From a checkpoint of a small text-conditioned image diffusion model.
Model: 25.3M parameters, 32-pixel images, arch unet, text encoder width 384, text encoder layers 6, text encoder norm rmsnorm, text encoder activation relu, norm groupnorm, activation silu, widths [96, 192, 288].
Data: trained on regions of photos with short descriptions (Visual Genome), 101725 training examples, 5.9 epochs.
Rows from block 2 of the text encoder of a small text-conditioned image diffusion model, named by matrix and row number. Rows with one number belong to one neuron. Each number is 128 + 24 x the weight over its row's rms, rounded and kept within 0 to 255. All counts start at 0. Numbers have three digits each.
Before each neuron's rows are labels from the 100 texts, of 14976, where the neuron reaches its highest value: "fires on" is the input token at the peak. Only what is clearly more common there than usual is listed. The data: regions of photos with short descriptions (Visual Genome).
# fc1: MLP up (text_encoder.blocks.2.mlp.fc1.weight, 1536x384), inputs 0-95
# fc2: MLP down (text_encoder.blocks.2.mlp.fc2.weight, 384x1536, transposed), outputs 0-95

fires on: "sign"; "is"
fc1.181:102116143139102136099143138126113128139109132152174105117102138082136162145127102137108118153150111092155138161125131136133099119129126159096125072100123075130093125108132127128099095136082173161138159097096097128131094116110105130142100097179103162122158107101159125099140091128141181073
fc2.181:114132165184157151153196090155136133158164137178161131112143137149143154133169150139148165123142140099152157161134128115130124135152159138173131170124129165147159162158129161148135173131123159141146136146144140139120155163135162136149159127129153101150165143148117117141169118129124130140

fires on: "in"
fc1.177:148134131138141142149124071164141141123133122117108149137127086091133121119151114166064136170152115095182189135161136137130090088147125087113163095128108164147117062137128123128144156115151162156117121168115127113168107112091139120101146126121155128121136122150117171107134122121141129146
fc2.177:111133116109134116108066100112121116091116136082129103093085103111113105119103118088127090078106127122155099139105146110111116099073113113151076132122087100090073120119110114141105092119121090115097093125123108117121108115105109148115070116112143123099101105124111124099108120154132113102

fires on: "in"
fc1.574:121141146129132170136120108177104157088144139115109170107119109104094159111098125145094078170147132086116144145138088108120125125126094111124132126156108180106151121122138139138139158136169148143111158126106096120175159135116120116135137110146129084106126106149151139195140093095135099172
fc2.574:128124111120120119121062110108117116104115136089127106107090091115106092122109113103121082082099127131158103145124142113104109111082107118140072132123102100095079117119091118142106078116118097126097078125112101115111099120108113148117078107110145131097098101128121126091117107154139108097

fires on: "<end>"; "in"
fc1.92:163170131156126151191128147113145128123138174112168164189153121129107111136131145161110066152100131146131129135155136109129119163067126128132138140155122140125132152088159144123151159123155126127115114193129137091138132125166134131150122138127177153102107137132103136140142114095155145155
fc2.92:094124105108124124111059121118107110105100137072118077103086105112118120130102120115124123101117119126139062117107130143124125098089115108117111100124099114097057099122124097147093100093134085120107122123119119121128108125101108145120073153117084155092109101114161140112108112121131107099

fires on: "a"; "in"
fc1.271:136140137144133184160119087159109160090156142107106172137119121100115148139108110100137068204143120077140138164142106115134095121090111090143137110126123175133114106139178117166164154121162124153139163123127110127175121136119114123125121134130113119108105119131153141158128100082148147190
fc2.271:126135115105123128124066118101122121107102142088122110104096095115103096124109109114123074090105125135160109141124136130105111119098113114133071123125089113099073114119071132127111092100113093128109080111108109122124103119110107151111083116112120134100096092121126132100112106144137105098

fires on: "player"; "red"
fc1.511:154100108159156120146119148122115167148125094106147182168122125128091107168096122172131104140111160155167205096173106108112112136118101097131138118148113136128124164117121171125166134157183122148141120178134101138157114155118132098113137097147138146118100106176089124125160133099188137124
fc2.511:106122099072111118114057104126124076087086137098128084098100102099121085112112118116124124123100133132150066121110146118106107077102118112135093104111094095097068097101111115138110093112142101116123115114140108128099116103109096121126074136100101137098118108129155113133094122126108100109

fires on: "man"
fc1.639:158121093144105145139098162133111119129100125122188137144110147128150102125076134132108111172122154113145177096137102144128156163149090138130124128156136157083099119127129181114183139115144149135112137157097089123172136128119139160147127135123133118131116130168105129131114101120128099152
fc2.639:094127115104136109124071082124119121112115133110129114122086086128101094128108112086120083073091131119169098136116148101115112079077114103155068120125084105103078124115073117139114088116120094126109090118133106119092100120096114151115065109091134123102108104128128128113112122162133102111

fires on: "green"; "broccoli"
fc1.378:161132102070114106128136073090152156090087137127118128106159137124147083119131131141132138118129120154127132156204121115159120138135133094125115135122115155127117170134116129177140112123113123147155126089128119122141114151112115126086103089109125145156114122103114140122094154148137115105
fc2.378:148141138171140142137185146134146137151145112151127157162159155144142141137158150151120178146158143113121176135145139148145153158162146142133154124124159153156185155143159158126153153152139140152159155134143140148142148141154146136149178127153153144159150170148121135145128141139117141163

fires on: "man"; "player"; "red"; "person"
fc1.117:135107137167163098181089099091107115163115092134185128166125138154098135147095113170125145113084155136167188100143114093127112135105130101167153158157123137118153138134155118138168118154164113141121121158159095108150135143097136108130132129119141140108129107143083148110132113101172120147
fc2.117:094142133041107106105075098134138071098075137129122110089122126115131096113121132105091137110088129157161082102098145117122133073105120121143094095103079106122061102105098112139126102101134098128124126137160126113113138098137106129131065145098127128116128106111147132146108143140113099139

fires on: "man"; "shirt"
fc1.54:190153101138117138140110121121110143147142130155127134154101164146097132116111138161091093159116112123154163116147117160122135106157085113103140128108124162140119101166128100108190186144142160130131143149160096109189112158083131142134156154123136095127124107130127158185113130100112079098
fc2.54:088130131097138110119072097117126118094122145102134103095088105118116098113114128094122091059104134119165092139117161117115110095074110124167059132111086094095077135110096124148118094114122095127103093127150117115109115118106114141124076114107152131093113108135116122114105125162138107097

fires on: "in"
fc1.531:134120112155162114164140159131116101104130119131186144188123134141122110175143134148145111141121124142118154136172120144153088130104107127157144144138126149130127107110141192164128119168190132150106127152105094112119084110134143157130141128145175149120105123151130133158135115163133128138
fc2.531:107117116116129125120055116140111117108104144098118090103118102104109108123105126112107108105112112135156075118093127133115123098093115115117092097121089113100070099116119111130093100105123089122103102119106110134122103114090089141115070134111111146088102101112156128105102118135130111104

fires on: "green"
fc1.703:141151105170157149164123117106143128109135144108123120167124117168083118092112081188107122164119154106118150125173120103142103146130095145173111136124096179113130117143101135166187167111136148129124108142129113103177131144089153114131137140133180146143128116171096154170138140089149130111
fc2.703:088143104086118127102057107110138112103118159098146106103103110119123097131121123082143083075097131138164092136104127115119121121083100124123071103113079106107064115111108137124137098125127084143123094134131127105106106121081101135126088118097136133081112096131121127107087114182156111120

fires on: "green"
fc1.190:103138154114174093105119127102147115119081132125121126151176122141090150137074162099081136128143118137135120107131126111149093140152119135159110136088102130104115122119135092083145141084146110141139159154167150115116121143084146125127099105158140123127140146115111150155090153143173151154
fc2.190:136169145114110122101150136133140083119102161132147142100151193147152137092154158125134143151137156180145124113129114164165129164147138133140140112107105138146108125154149142115166135147132166124150146149171160104147177128161139126152119158120147159139161108131109159152123145129142148148

fires on: "red"
fc1.89:087139117140119156192119131126145135115153150119181139124121122149168122127177119101128143111143135119116132143151179145101155140071138131180109156134144138066114116170138134133129122095138114134132120138073110157162105128147151150133115152150124127128117165140110144088156136133066109092
fc2.89:123105105163106128124194139128139146133120102167114117141154153158150145111134134161150140164140112121108198100146108136139159177158135130103155084151135155170179135132178155108140151135139153154150139133124151125135113132163133082105169105133102129169128150125151111136160134087111167158

fires on: "man"; "red"
fc1.748:183141101083186121154115104092133139136127160130162138110109166158116111133129156152105139129143132152121144150113137178078134135135132153134081139132119096066123130139099180102138085137082129141139091137169168150140158167121140169133122115097136151127136096157137115136091163138057072101
fc2.748:103106121116089115125163148146128102134127096129109095167142111189146126110109106115175112084108130128094175126121109103134132134191126145137156121136155140156173122132114154145163167152129172164154158132110119119125109101140145112097159102123096099158129153134139118143158115098110147148

fires on: "a"; "on"
fc1.340:175144136133116129156122111145099146148089117122129102144166119117103108103128105104130116178120134144112158149156120109110133182121131150113109125163128163139124110129178139152138155112170119163129145118079072120162115143114116150122140149144113110115136117150127139145128106117099126144
fc2.340:106126110132132114119068100114121128096126125097127113099079089103102115122099111116123083086099122118159096143128138118109108103079111104147075128118090103094073121121083115140103084112124110123092092116125104122111107119111114145117073113099135126095108097122133130099105114139138106090

fires on: "player"; "red"
fc1.625:102104121140133117098110111089117148101116132101114080091154113134135159162143154077123090136164131130137060147141145154092154123131123115106125134135140110112102142144088154138066094085123101140140102116136134155164125145142126135143116124178118117129122143132168147080146126133130164080
fc2.625:154121145142125133148194147159138148178141103146101157151145153139138140158106115161143164175148115134100110123095117138145130166172130142101186130120175153152184118155151138116134198140107143125147183121112151141133142132148151091114159121155087119153135160119118110154133146085107145152

fires on: "<end>"; "red"; "white"
fc1.293:125156105168144130160155150125118154114126128147142112159144137126110080122144135150097077138141135122121124151127146120124132156124133117140128110174146148134118119116129166133111127118188126139122087174092126134159101154141165139104085158158144144123139150168108130130166099125121154134
fc2.293:097126111127126116122051098124111111106111133085129104093079094098104112126101120108109104092114117121144081113108137128116108089070102107132093119121094104091078105112111105145090095108119090117101108131118103122107102121098114137120080122102128130088106098108133128107106117128131107104

fires on: "a"; "floor"; "red"
fc1.499:167175131084106145103156068100118098113121128098116144128125115105158124144078146080110155144133154165114092146173124124146119123146131120100127106125138156101145113129189138160082111067194091095137126148144145113154126132135115138087140108124121135167124136107153149094071163168104121143
fc2.499:180114155136101130144170150120131100138135114154120159143137141147143150109152142138111149141136137136085180106168104123119143167164134154128183119143159154140181132141174151135148148111134154091157151135140147127131138108128121120123171110140151104161129158130122120159129150138111125163

fires on: "in"
fc1.711:136116121106093157108099154173136199105095162134159162144122147077134123189121133124135111138146100156162112099197123147154156144136144127118164096111117142142121070145121153136122135104121120113142186067082130120171087134144122084125137114138116113143140097129139121139112166167139132132
fc2.711:170148147160156140163189147137135123155180108151129161158160140170138143143154145137135150135158152129109181138137134119136128148169148144148139174134157155154185167142143131113164166161142166135153116144142138140135160148141168136153181138146155129165155159147112129141170134137130135155

fires on: "a"; "front"; "in"
fc1.706:147120135134155166151102117148077148087094147129151133165151102107118112141113098143145110164108133106144153163166099096144118144127094110139133089143126146117112105111133155136108110120180114152147178118117083127150099138116112131100111130179107083116125112136178173137118088169159139155
fc2.706:121126109124123116118065110122123131105123134083129118095090093102106107130103115105126082102103127123153104140121148119105114101090107103134078130122101106097079117121102113132101085107127103117096082121112098122120102120110104140112072108106134125095095090125123119091119106149145105091

fires on: "man"; "red"
fc1.462:116130134107109127137096126185091143085134150143137142137091154113130107175129140132153124126141077132149121117199118145151167140118143146127157108141142126118104096131104139149110099102093183150129172063121118151142124128124151150104106125108131139141130113106170119115143169148148157099
fc2.462:168134141163158142148192144138141134155164112148147152166153152153140143145153149131126143153161161125117181138149126134140129141170151150147144158133156152159184163144147135119163170160152154135150119130145139133140157150150155135149180139153150135167159159144115129144162136136123136165

fires on: "<end>"; "player"; "red"
fc1.434:179140143142083133094088096139101141126169131106151091112098152109170138187104121105113080143140090171135106129123156135120118124097125090098106135115129139106127160156104164130095060125138134159166100109156114140140111131132140180098121137177105117148132109113118190094107142197121113090
fc2.434:139131121158137136155192145134138135140159108156119149162173135163135143117152127164176149130130144117095182122139119128135130142166146136126182135131151158167185141142180132138159176167127186126143129122134139126139139139139165114128171136146112127159148153139124110162171137094108166144

fires on: "red"
fc1.479:125095113115122134116089096156130129133123114142103154133115130123104122129090129134134087141130154098146175126106115131096146159119126123135153134135140172136102129160082111098153134123119157169131135108105099114138136179091134122097119107123103101146111152144102143127132137128120117109
fc2.479:097139121111141117127074080113132116111114135105148118106094092115106099116111128106112091055101128127180105145117160111108107079077110119163056125121087102103083131117080137149121097123135103134104091127147107113112119117099112158119077119099155123104110106135115130118115123145136103103

fires on: "man"; "a"; "player"; "person"
fc1.133:067106115155177105128091169071142110140130090106106101113091147145111113122096135069108120126107141125194110111098132111093141114109108157157128146118154120098109107143080135114100108109125126135113097149116131117118130149103152174144083140115168127125161114124125124109141107188117167149
fc2.133:141136166091096125125139127143143108115081171166130138130179173121166171131110140123122134150137134154102132104097091146155159130098136132127151087096118138145121127139138122118145119131115139125134179126149164095160148132140110119122132180126126147147127114100153150143128181123134125148

fires on: "man"; "red"
fc1.674:151136123120162158126119066079140123123147139100090125178101120155109159101119128136095134157129150106115159130148110135150121137098092121146152170140134196087140105161137089138173148132119174135123110146121098106139133177080125144125133133116125116140128123136093134158126121089111115123
fc2.674:095130116109132117114066094103128112108105137103160117096090106115124094115108124087141093055105108138176106130104146117096116107070096145158062104115081108104080116108097162154112090120145114154113112135151116099125105113100101147115092105121164132100106113131135122111114127158138102099

fires on: "player"; "red"
fc1.338:107131078135132123106152105121129151135104142154119175144128093147137145145138141096107083134132125124135081127146161142104144119150133139132129100157126139111111152150075157115072126108129126133123118134132120143160118128156106130109088117129101081110110119118133135109136081130109146089
fc2.338:141117138153106145143202147163137150170146116164101124151151159138143153134123123152140155180160108140092140133124137121151141184180138153126174118128162146162177127155139155108122176149112147152154187122108151140136130145155150089111174125152096119168134164136121117151136138103103159148