config.yaml
model: "text-conditioned image diffusion model"
dataset: "regions of photos with short descriptions (Visual Genome)"
train_examples: 101725
image_size: 32
horizontal_flip: true
conditioning: "text"
arch: "unet"
objective: "edm"
cond_dim: 192
tokenizer: "word"
vocab_size: 6471
text_encoder_width: 384
text_encoder_layers: 6
text_encoder_norm: "rmsnorm"
text_encoder_norm_position: "pre"
text_encoder_activation: "relu"
text_encoder_mlp_ratio: 4
text_encoder_head_dim: 16
text_encoder_fused_qkv: true
text_encoder_bias: "qkv"
text_encoder_qk_norm: false
text_encoder_parallel_block: false
text_encoder_inner_norm: false
text_encoder_positions: "learned"
cond_dropout: 0.1
norm: "groupnorm"
hidden_act: "silu"
weight_standardization: false
widths: [96, 192, 288]
blocks_per_level: 3
scale_shift_norm: true
dropout: 0.1
attention: true
upsampling: "nearest_conv"
init: "trunc_normal_002"
residual_init: "scaled_by_depth"
optimizer: "soap"
beta2: 0.95
learning_rate: 0.0023
beta1: 0.9
shampoo_beta: 0.95
eps: 1e-08
precondition_frequency: 25
max_precond_dim: 512
one_sided: false
adamw_lr_other_params: 0.0026
max_grad_norm: 0.5
gradient_centralization: true
max_steps: 9300
batch_size: 64
epochs: 5.9
lr_schedule: "wsd"
decay_fraction: 0.3
final_lr_fraction: 0.05
warmup_steps: 180
weight_decay: 0.08
adamw_weight_decay_other_params: 0.05
Rows from block 6 of the denoiser, named by matrix and row number. Rows with one number belong to one attention dimension. Each number is 500 + 50 x the weight over the matrix's rms, rounded and kept within 0 to 999. All counts start at 0. Numbers have three digits each.
# v: cross-attention value (model.enc.1.3.cross_attn.v.weight, 192x384), inputs 0-191
# proj: cross-attention output (model.enc.1.3.cross_attn.proj.weight, 192x192, transposed), outputs 0-191
v.171:454438522599495548528451474493487516412514476502431522474468490529542453499455478507551506579537529476479576548528523593498513530545526525594508572420431544517482482491460610447500571441541549587542459511483463444524461532518464437456501586500555426487493512522594353547572493522417587486395562481484511485516485451533476473432519538430564494501480549462441414492499551597560499569506489583404520457508504505565494504488540451400508565509514480552486446571415450454606524571476540450595447585508444461526633524475475509455491547545597524487527547497494523497474445526457487527
proj.171:530535441442485503502408502440477491511502481440488471445510445544495452478509445482476507492423652566482505451474473581534412522490412464529523502461526554460469487432485461450511471581554446508530531516581544503396520439525623485428459543459579661542444554499418460554411569449524529534519534484568473576535445466536536485525519552437547468464440562566515519425515526577481497587551516479481510393472488549509477484520461520523472487464448502495538452441451551517534477521579483478430482458518530466528430467468458473447498510629596464532442492447469441505472477468482561591
v.172:493448533488439503417545501534436574601470486583492536543434518448618597497486471492481481526426398404450523412532541484443541490424599440391468554521646575479527510486575487562482382497571531497488474514482489510562528473458452532494447572528400384581528439413590484451467483656466550469586491425468500452470461422489595520506433540483465514527463408488593529552476482407506421462500507471580441382532489482496502533515441509459500463541491461440515461502449424472447445433549540578448489557525458381516506418512593522505576551538540426553441502565613456437531489551580463512
proj.172:494490634534510467532543525544478551525381605448526553522557479488469526530483570558518557370423451494504536528516540536416562486595521553524473451496563448515452456551521521405653412489523562511421455600582511420557487516571541456517538471516423439592548480435494530548586517474614566564458502463445495614473552501588529523445582569470614489407453427404457494447465485515491495559489446455458453497439483438583588516483532518491523545486549407496489471564593492437522457517471559479567500501552442440443529560483459530507415467490468454496557477482514547476533530606479511487
v.173:533497474541485506504495448502502507462389550433498453457492517486563426497509535479521461563508518481392543452494493498417446522577494498587444461459426503479573514527484475494489526513516487505513484472538534495458493526522548525540517512430573445528469554553461531461435475481476484503475489480472509562532434536550495367488467480480512477441492503507453509461496524507407516541485508461503477532473545537475505557514573613511500485488507477519563495510523519520665446499534480492546535593491511540457492483424554503530542447553476512474535618436437497484515515538522497502
proj.173:468422521427456470549463521483522544545541487497521485483420504535516542447501553484400488509475464514481458486499455495454533487483530416529515502453498473483476525526494521533503491445549499463521481483458493538459439509478490460511507542504395556520508496537490514508446490460493470497502498413587511461500485478503546481482442459494480479519509544531493497490460556529472489454459512505507523462576510541553474462471437560407426536551422431483497485432435460499503500451521521506503514535506490465452546504488531474520545530496561527529463501526521432527538526524589574468
v.174:406466524445437473491500480563465547516471515566427555530605536524516555483539519438412519505481441511543556483575468527520577426419478454344488401497529427454563497437504434515445508505665559454475494495510460523457503474456396385498533499417468515538432565541442512402452505541518450516622435472527457511491460517560568505522515450481550560539473459511627474536560487451524470509582529408447526460487507406452460527513468401486450416573576521505553430485520449480451522576508631457500503558508535543482550566530448504593508404494512556491469453611455529484375461518458546573
proj.174:527368576491488494489482505466524547453431471470463501498507472402463534566394488475462550483463484375465538529444479464561464479517520491575453432490519552540561569543499557435478481483454495462496427532485531514578543426424498459496531519528486409518511512500538480463485447509441512488545499457499464506487465499570494520502534519496491485474520508399532619452536539472459559580551463479571449497489422442452539522549488469505535599527544548504516570516579474472543491500526473554578513503500552496528511561565435507555490483519473534525562528478457530514485411517450510536
v.175:467573589441475446530537553411516506618486585468499481488549550529577504490533438486473394487457515573493447613549525509594498606623422545660478510504519368434550520428564480426529536464527448315459473583494506480453542518391375426538538478568635587441451515543458520554394525526533544446689481505557360453494505523535440466497561457333559492581574584526417461408570426504417426504483466492447519729479414561590528503368451483494563463555521584467470489551546453526440696582607562422528574400570546489465399570531456470569554486503521501534439406430371466569560426404462491544
proj.175:504471503514515534417446436469468466599537461539470518535525442438541557514515498490515500507615489500591470554406561458548446512498526513469526579462430584531520443490485436460573573521516433516581506471520447563482574485559485559475485531543646445461487435447510551473431526484448485486542452380509530413509517466579409413532382434518514567457514553512556530535637508467464376430614604500540543488533552455432434498580530481473521497512532561499533521564519578498497463525484498589463525399433615469561472426614466541531536543475480601544503396486573383491557511523494497503
v.176:473461520550526469475410461421553618584515530552537489545467424664510471528441397505550486470429472592482583631532527494549527549515532456513480524576455421483441483523520492466580598511437551419455553452512462515497492498482419542571527399543516552486503491480535488498456512485458485361502563481473534471502531450525441465429559462491478499507441613469478475491491489471473511519577564478528493541545498501597505511486522577544557560494524485411440482508522583544564496484527449492615522427479382533580487521588481543485517499590531489518495504655483497520594514455560471473
proj.176:493502495482491511543453545489385497518532500489560571438515484586552479514485557545566497487547534490444502530455521526550515497416567563543578482525501431501513492513510369454589481566464499455419508481520451518507512550481522496518429494456504534558474533538477435506533509581501493504513435543454542397525519491516457481448415470525485505509445560459483459512500479497479441456482516549575517473568522495489463411422457519424556463442530506483523371480512468552443549560506503534462628499515491535549447550428416515492597479418441537462391524500529455441497518631526468534
v.177:476469436436518495529501514474552542425433552500506600557503515497484475456509444527555474523467573451491528500501483451514475479548526468527477514471483526547428514549419504458529568585452500503536580474532568449529494574499502509466592569448544493487511460490455423540582510569456505502485470531550580472491577496530439430484509498473477519523507497496479579545442529514443510497501505530456535441514475518502512447469526425531538526502454524546480521524512497450539597384528552556506523447573532482544483495581511456489561518486528479492565526561520443486519505465496516477
proj.177:463436552513432563464548489575482513507547510456531533522485491515494490511510529533483488461566471425516501482472521514531532529485497511468453546440493508506537546544566503434534551509467520502490438497479454488438584497529551529553575432497527560568519484524472476511489459490550507534451473467444522502531481469514514485475607528490488450485507476551495479527456471501511504474582492572547515526528472415473440523466565478413482431492453469510567533506465579532500493491471502522471520536484492539450475519456520502538479539543464431522439522419516510511557396562495503514
v.178:512476552462488486420504479508470582542586493456536411500545500520509540513516527402588442381417461458501469599686515535525512523579429495496535457516574491431488476550522537589492421459540404387458475560503587538395498474553539520477465496419439456390520424497514441488305444535451471403597520516533285458490553493450447436507509374476431551512565523498524495482650519553442500510493501462451511378543539542465503561568531457505565401507579490490394496501510498459487410553548595490501457596541445486546609508469453543571532411451556483549594418459436377460507452550517467582
proj.178:628434496480499467536492513522505480468311544436536544499460524507554520496529451486426452450524419497409482604437516553466530511501455522497532414431507479532509464526525499422452392564495498512424437573464588533458477514464525501430466504421541555601481487461500563517473498462469520485490449443623454520483499414592538497506482520623487522463567485457570499509477569536501436417601523589548462510604511471478437607535502484480566596522480558469545579573554585520545469475605489539395466546525597546517622519584480545552543569518528601446365587559505553502589424537553542474
v.179:473453573397524436513471468524432508543461468478437524612519550559436543550445470505466442470509554501470391476477530448516470472481475544520414487451574519470515525491492518569433560521507479498517505473472525473601524505531501494418468430537504476514464570420473456542472520570519393520434445464587481496516472452563558404446514504541478490471514474531519512502466531576446532424552463515495458524500433508438522556514384518535512478513516470538585483485535490431415526502550451503488622478468549499521551434546461427501466459566491466427532406569489419577427486402492589546
proj.179:570408470509451444484542504584514410426493579486548568491484553516389525453509425507416588459380379433422516515529492511509475444509429475552546503530468569390505547463511471496475466486490461536394465511488510480588450543516465437472474469507487542403524492498500486475535400452418513517463541567493531549464462488421482498481614400464457476533470465450447494517571552467581564533569490467549439564496552534545475519516479478481472502482492450543499666505572537548525565585518470510425505491443584497465478561504437521519500482467472451467512441504456505446476410464427533493
v.180:529500492629543490495492459512454561462515478460538455539420482434541528603454505478507594547481475477424461509418490480513462504488446469431433558517537552447562478526500425452590544483434420580524520480516534526552525551546530449544489565463526507489474535498444417446464521417499525511430544418502494465458495500522463465495462486601517440420536499506568486508500497499463512483535514476501537526441542498419497536568579499505545442573520477444556556456566540533539505495509569537634617497492499568498502513400526469499532437488442458540530505524526516484541476548502484575
proj.180:483470469518450460555473491555491492512508417548560475445463555530464520503454507595427530512452486476479470552480483498446507548482466479502491507491552498529457491504456495551462448472499506506498526420466554531513453468508463464554544475500493509556562530422514438487496516521429574449453496589490579486467550512496465477510471510505529508492458572518469546521525534492486532408452472526523512449533513534548563550495466565477479540495468477510480502448613488487495495438501524500441514556526479553475523536518537439465484463498501505509508488473488492539538457497496471509
v.181:474609578431471478549502547568473482576463566409428481565495544567498505444496493496468511485420521519479474434510417495427432482593489463556509503497496455525503516465499544491515548519634541455452512453506486490486444512430580508506527619491500486517492493532471484490506492485528483577566495580454476500529548467476569487560437516523530499565540456503476461494478483513524483406538440486493433513456516518548499498522462380509428517527488536474470514523490535533561591534509511509560549475488564564519480538460475492533527433517403545433525531458540446547482471571560505488
proj.181:505530478483513521510488502443492525584567529523430411544543450488518472500500535467448539511561554470484458462404498455521531431445530505518410536483436504468532498554445511563489513513549553516481533544498465511474466489476501488522488499582415461531488566468497463479491465441474553527473464486458421514523534498529429553506481502436450569526444574557460518474526555482493505475493487484517495428527551357435472399590553510468512504510512476516450558461492513453578499489472493488487553471434516549554452504467485535501507490478542517480510428477499494535559429526527517553
v.182:453466421530471470504446577486569512605456420558548529507435489387485474491453528556614540472459544447535436473489546539443499543559501568489551516597595514488523443567607511555420468460368435597485509514432456490509474549489436525529480592579529571472590464494529469537509406509597523580504494424528560569495569486559550532462556551465530464510469465489551585503515566496492524461477458430509482463458531430475471447451447437490418459498449480527513430504445516452448390458409493477313512488553524463509470489599453570433444543422470466512437477371497528419424519482503509437
proj.182:521580633427496493505590463468493444547493550498539562521481541467513559558527526539570433527424483490493564431569473506536462515564526512516411463524564515496434476492534524493482525505452578588388561499595486509554570469513611429532496481501486537453475502534561535540524532615518493500534472515484583508498485453456507487448466497490441473448465370492532517437515407515505425542435471439435595521473446537410543464505494484562476477447467490449410468552450410525502575531463455512423565518492466533465485408503499405483430473440475518488525517460520496482489542535517536421
v.183:608530508486433495447491473465559420433513583523417524536539492510446563490485429431493514536462578614394437509480496566482508597515449467480436505479488544476512534550494511561524487418498531409517430554495517485561440501502410493467575557509469490517486465417506486489440438564560479616564533460521495513498622584533519556528511498476500447537497536497538519516516522541553445521481497562459505509534536495537489480497516458526542524485511515552557438443623501413448519532500499534451514455449497487527548483568432455416486424531433517405475501553487433546517524560492506446
proj.183:505573468524468529525469455480539474545500562515411553526489549425500537514487475482547500547494420497497592525509455495491492499588471481502453576489493509514500553562453516500496518495487515506547475576548568444505518593608490476575534588547560502528492516496508546476510522478532526555427499473483536523496468497508504498472500514462530456494451455470520461538547482533467529515434500461534456564542547496410516444541476561479525534486533529505519428528612563455458532521455510511481551523489475575567496475468525536563508498518509463532512465434472516506446475429468561495
v.184:637408415567534475502458460528477522432418466482494401485425474564491442534512574455450525557503520555552453421487575543458452419507510467402511468443447516519543489546493563619434486468529448532521637444590508558532504426504552498489466506506423499534504548460410581485522436448523549499389591506548493499454463546497518538513487593526507505497472518397498567584500465477522469502464522476575495528414453476463508494578477556574577439483509476477506552487550459617562523501545442609513467470444475512452555510495502463554486566492411534430559519561543457516435504452484450516
proj.184:511523462504585489604527550542521471405445548518412492475537462473493520505504440510480395568522479453484509467525423520454589517530521495463485458513486474484556538477498541513528484495517489375469525503460562485557441507517465393462505544552506479466504491521456574464434508479495454479564512536493502442489622572424538441486456488459575566525579480545447479478495442495527492514435447500485430526500507633583496610498502543562512545575523489545519432482518506526437503390560503509551398534512439515589586504468466504524469485532536493512499578539434550564466442492525454523
v.185:553432509539516472497555513468498474460446636535320487343484478529489526557436515496384564469412448510552444601621446455470481653582435501543571406461500441489495496580510515474455528390578473307437469613434470528489484429420414476468567352390596502532463570464551454480376558510534603563604478496481479506465526467523541489368581635496582547518451433559502417412477521575453408513530424409427493533490511560539457572426502503483509453525454544459486543518572520444554532613505481432467640613484517624469522521358449445543585471536541615388511435499442441519394471493553562561
proj.185:621521258413500488410467521483540477558516602538439485533581421490524531522506470492422537555477481422447413571426571548524431448455534465402506498528400547450481487520430455511442412521461378461506501491459450510474449496515402413521496571478546522483415454451556491441441449452440504544559502409510504512516563481546509501573418473508596543501497786411523503501484530463445564482585507544513493520582510414503516485532568523489586529594535513498531460502624488483507510579556502536584592437649526462621451444619457486504597510587606493496456518580530416582519559487511498501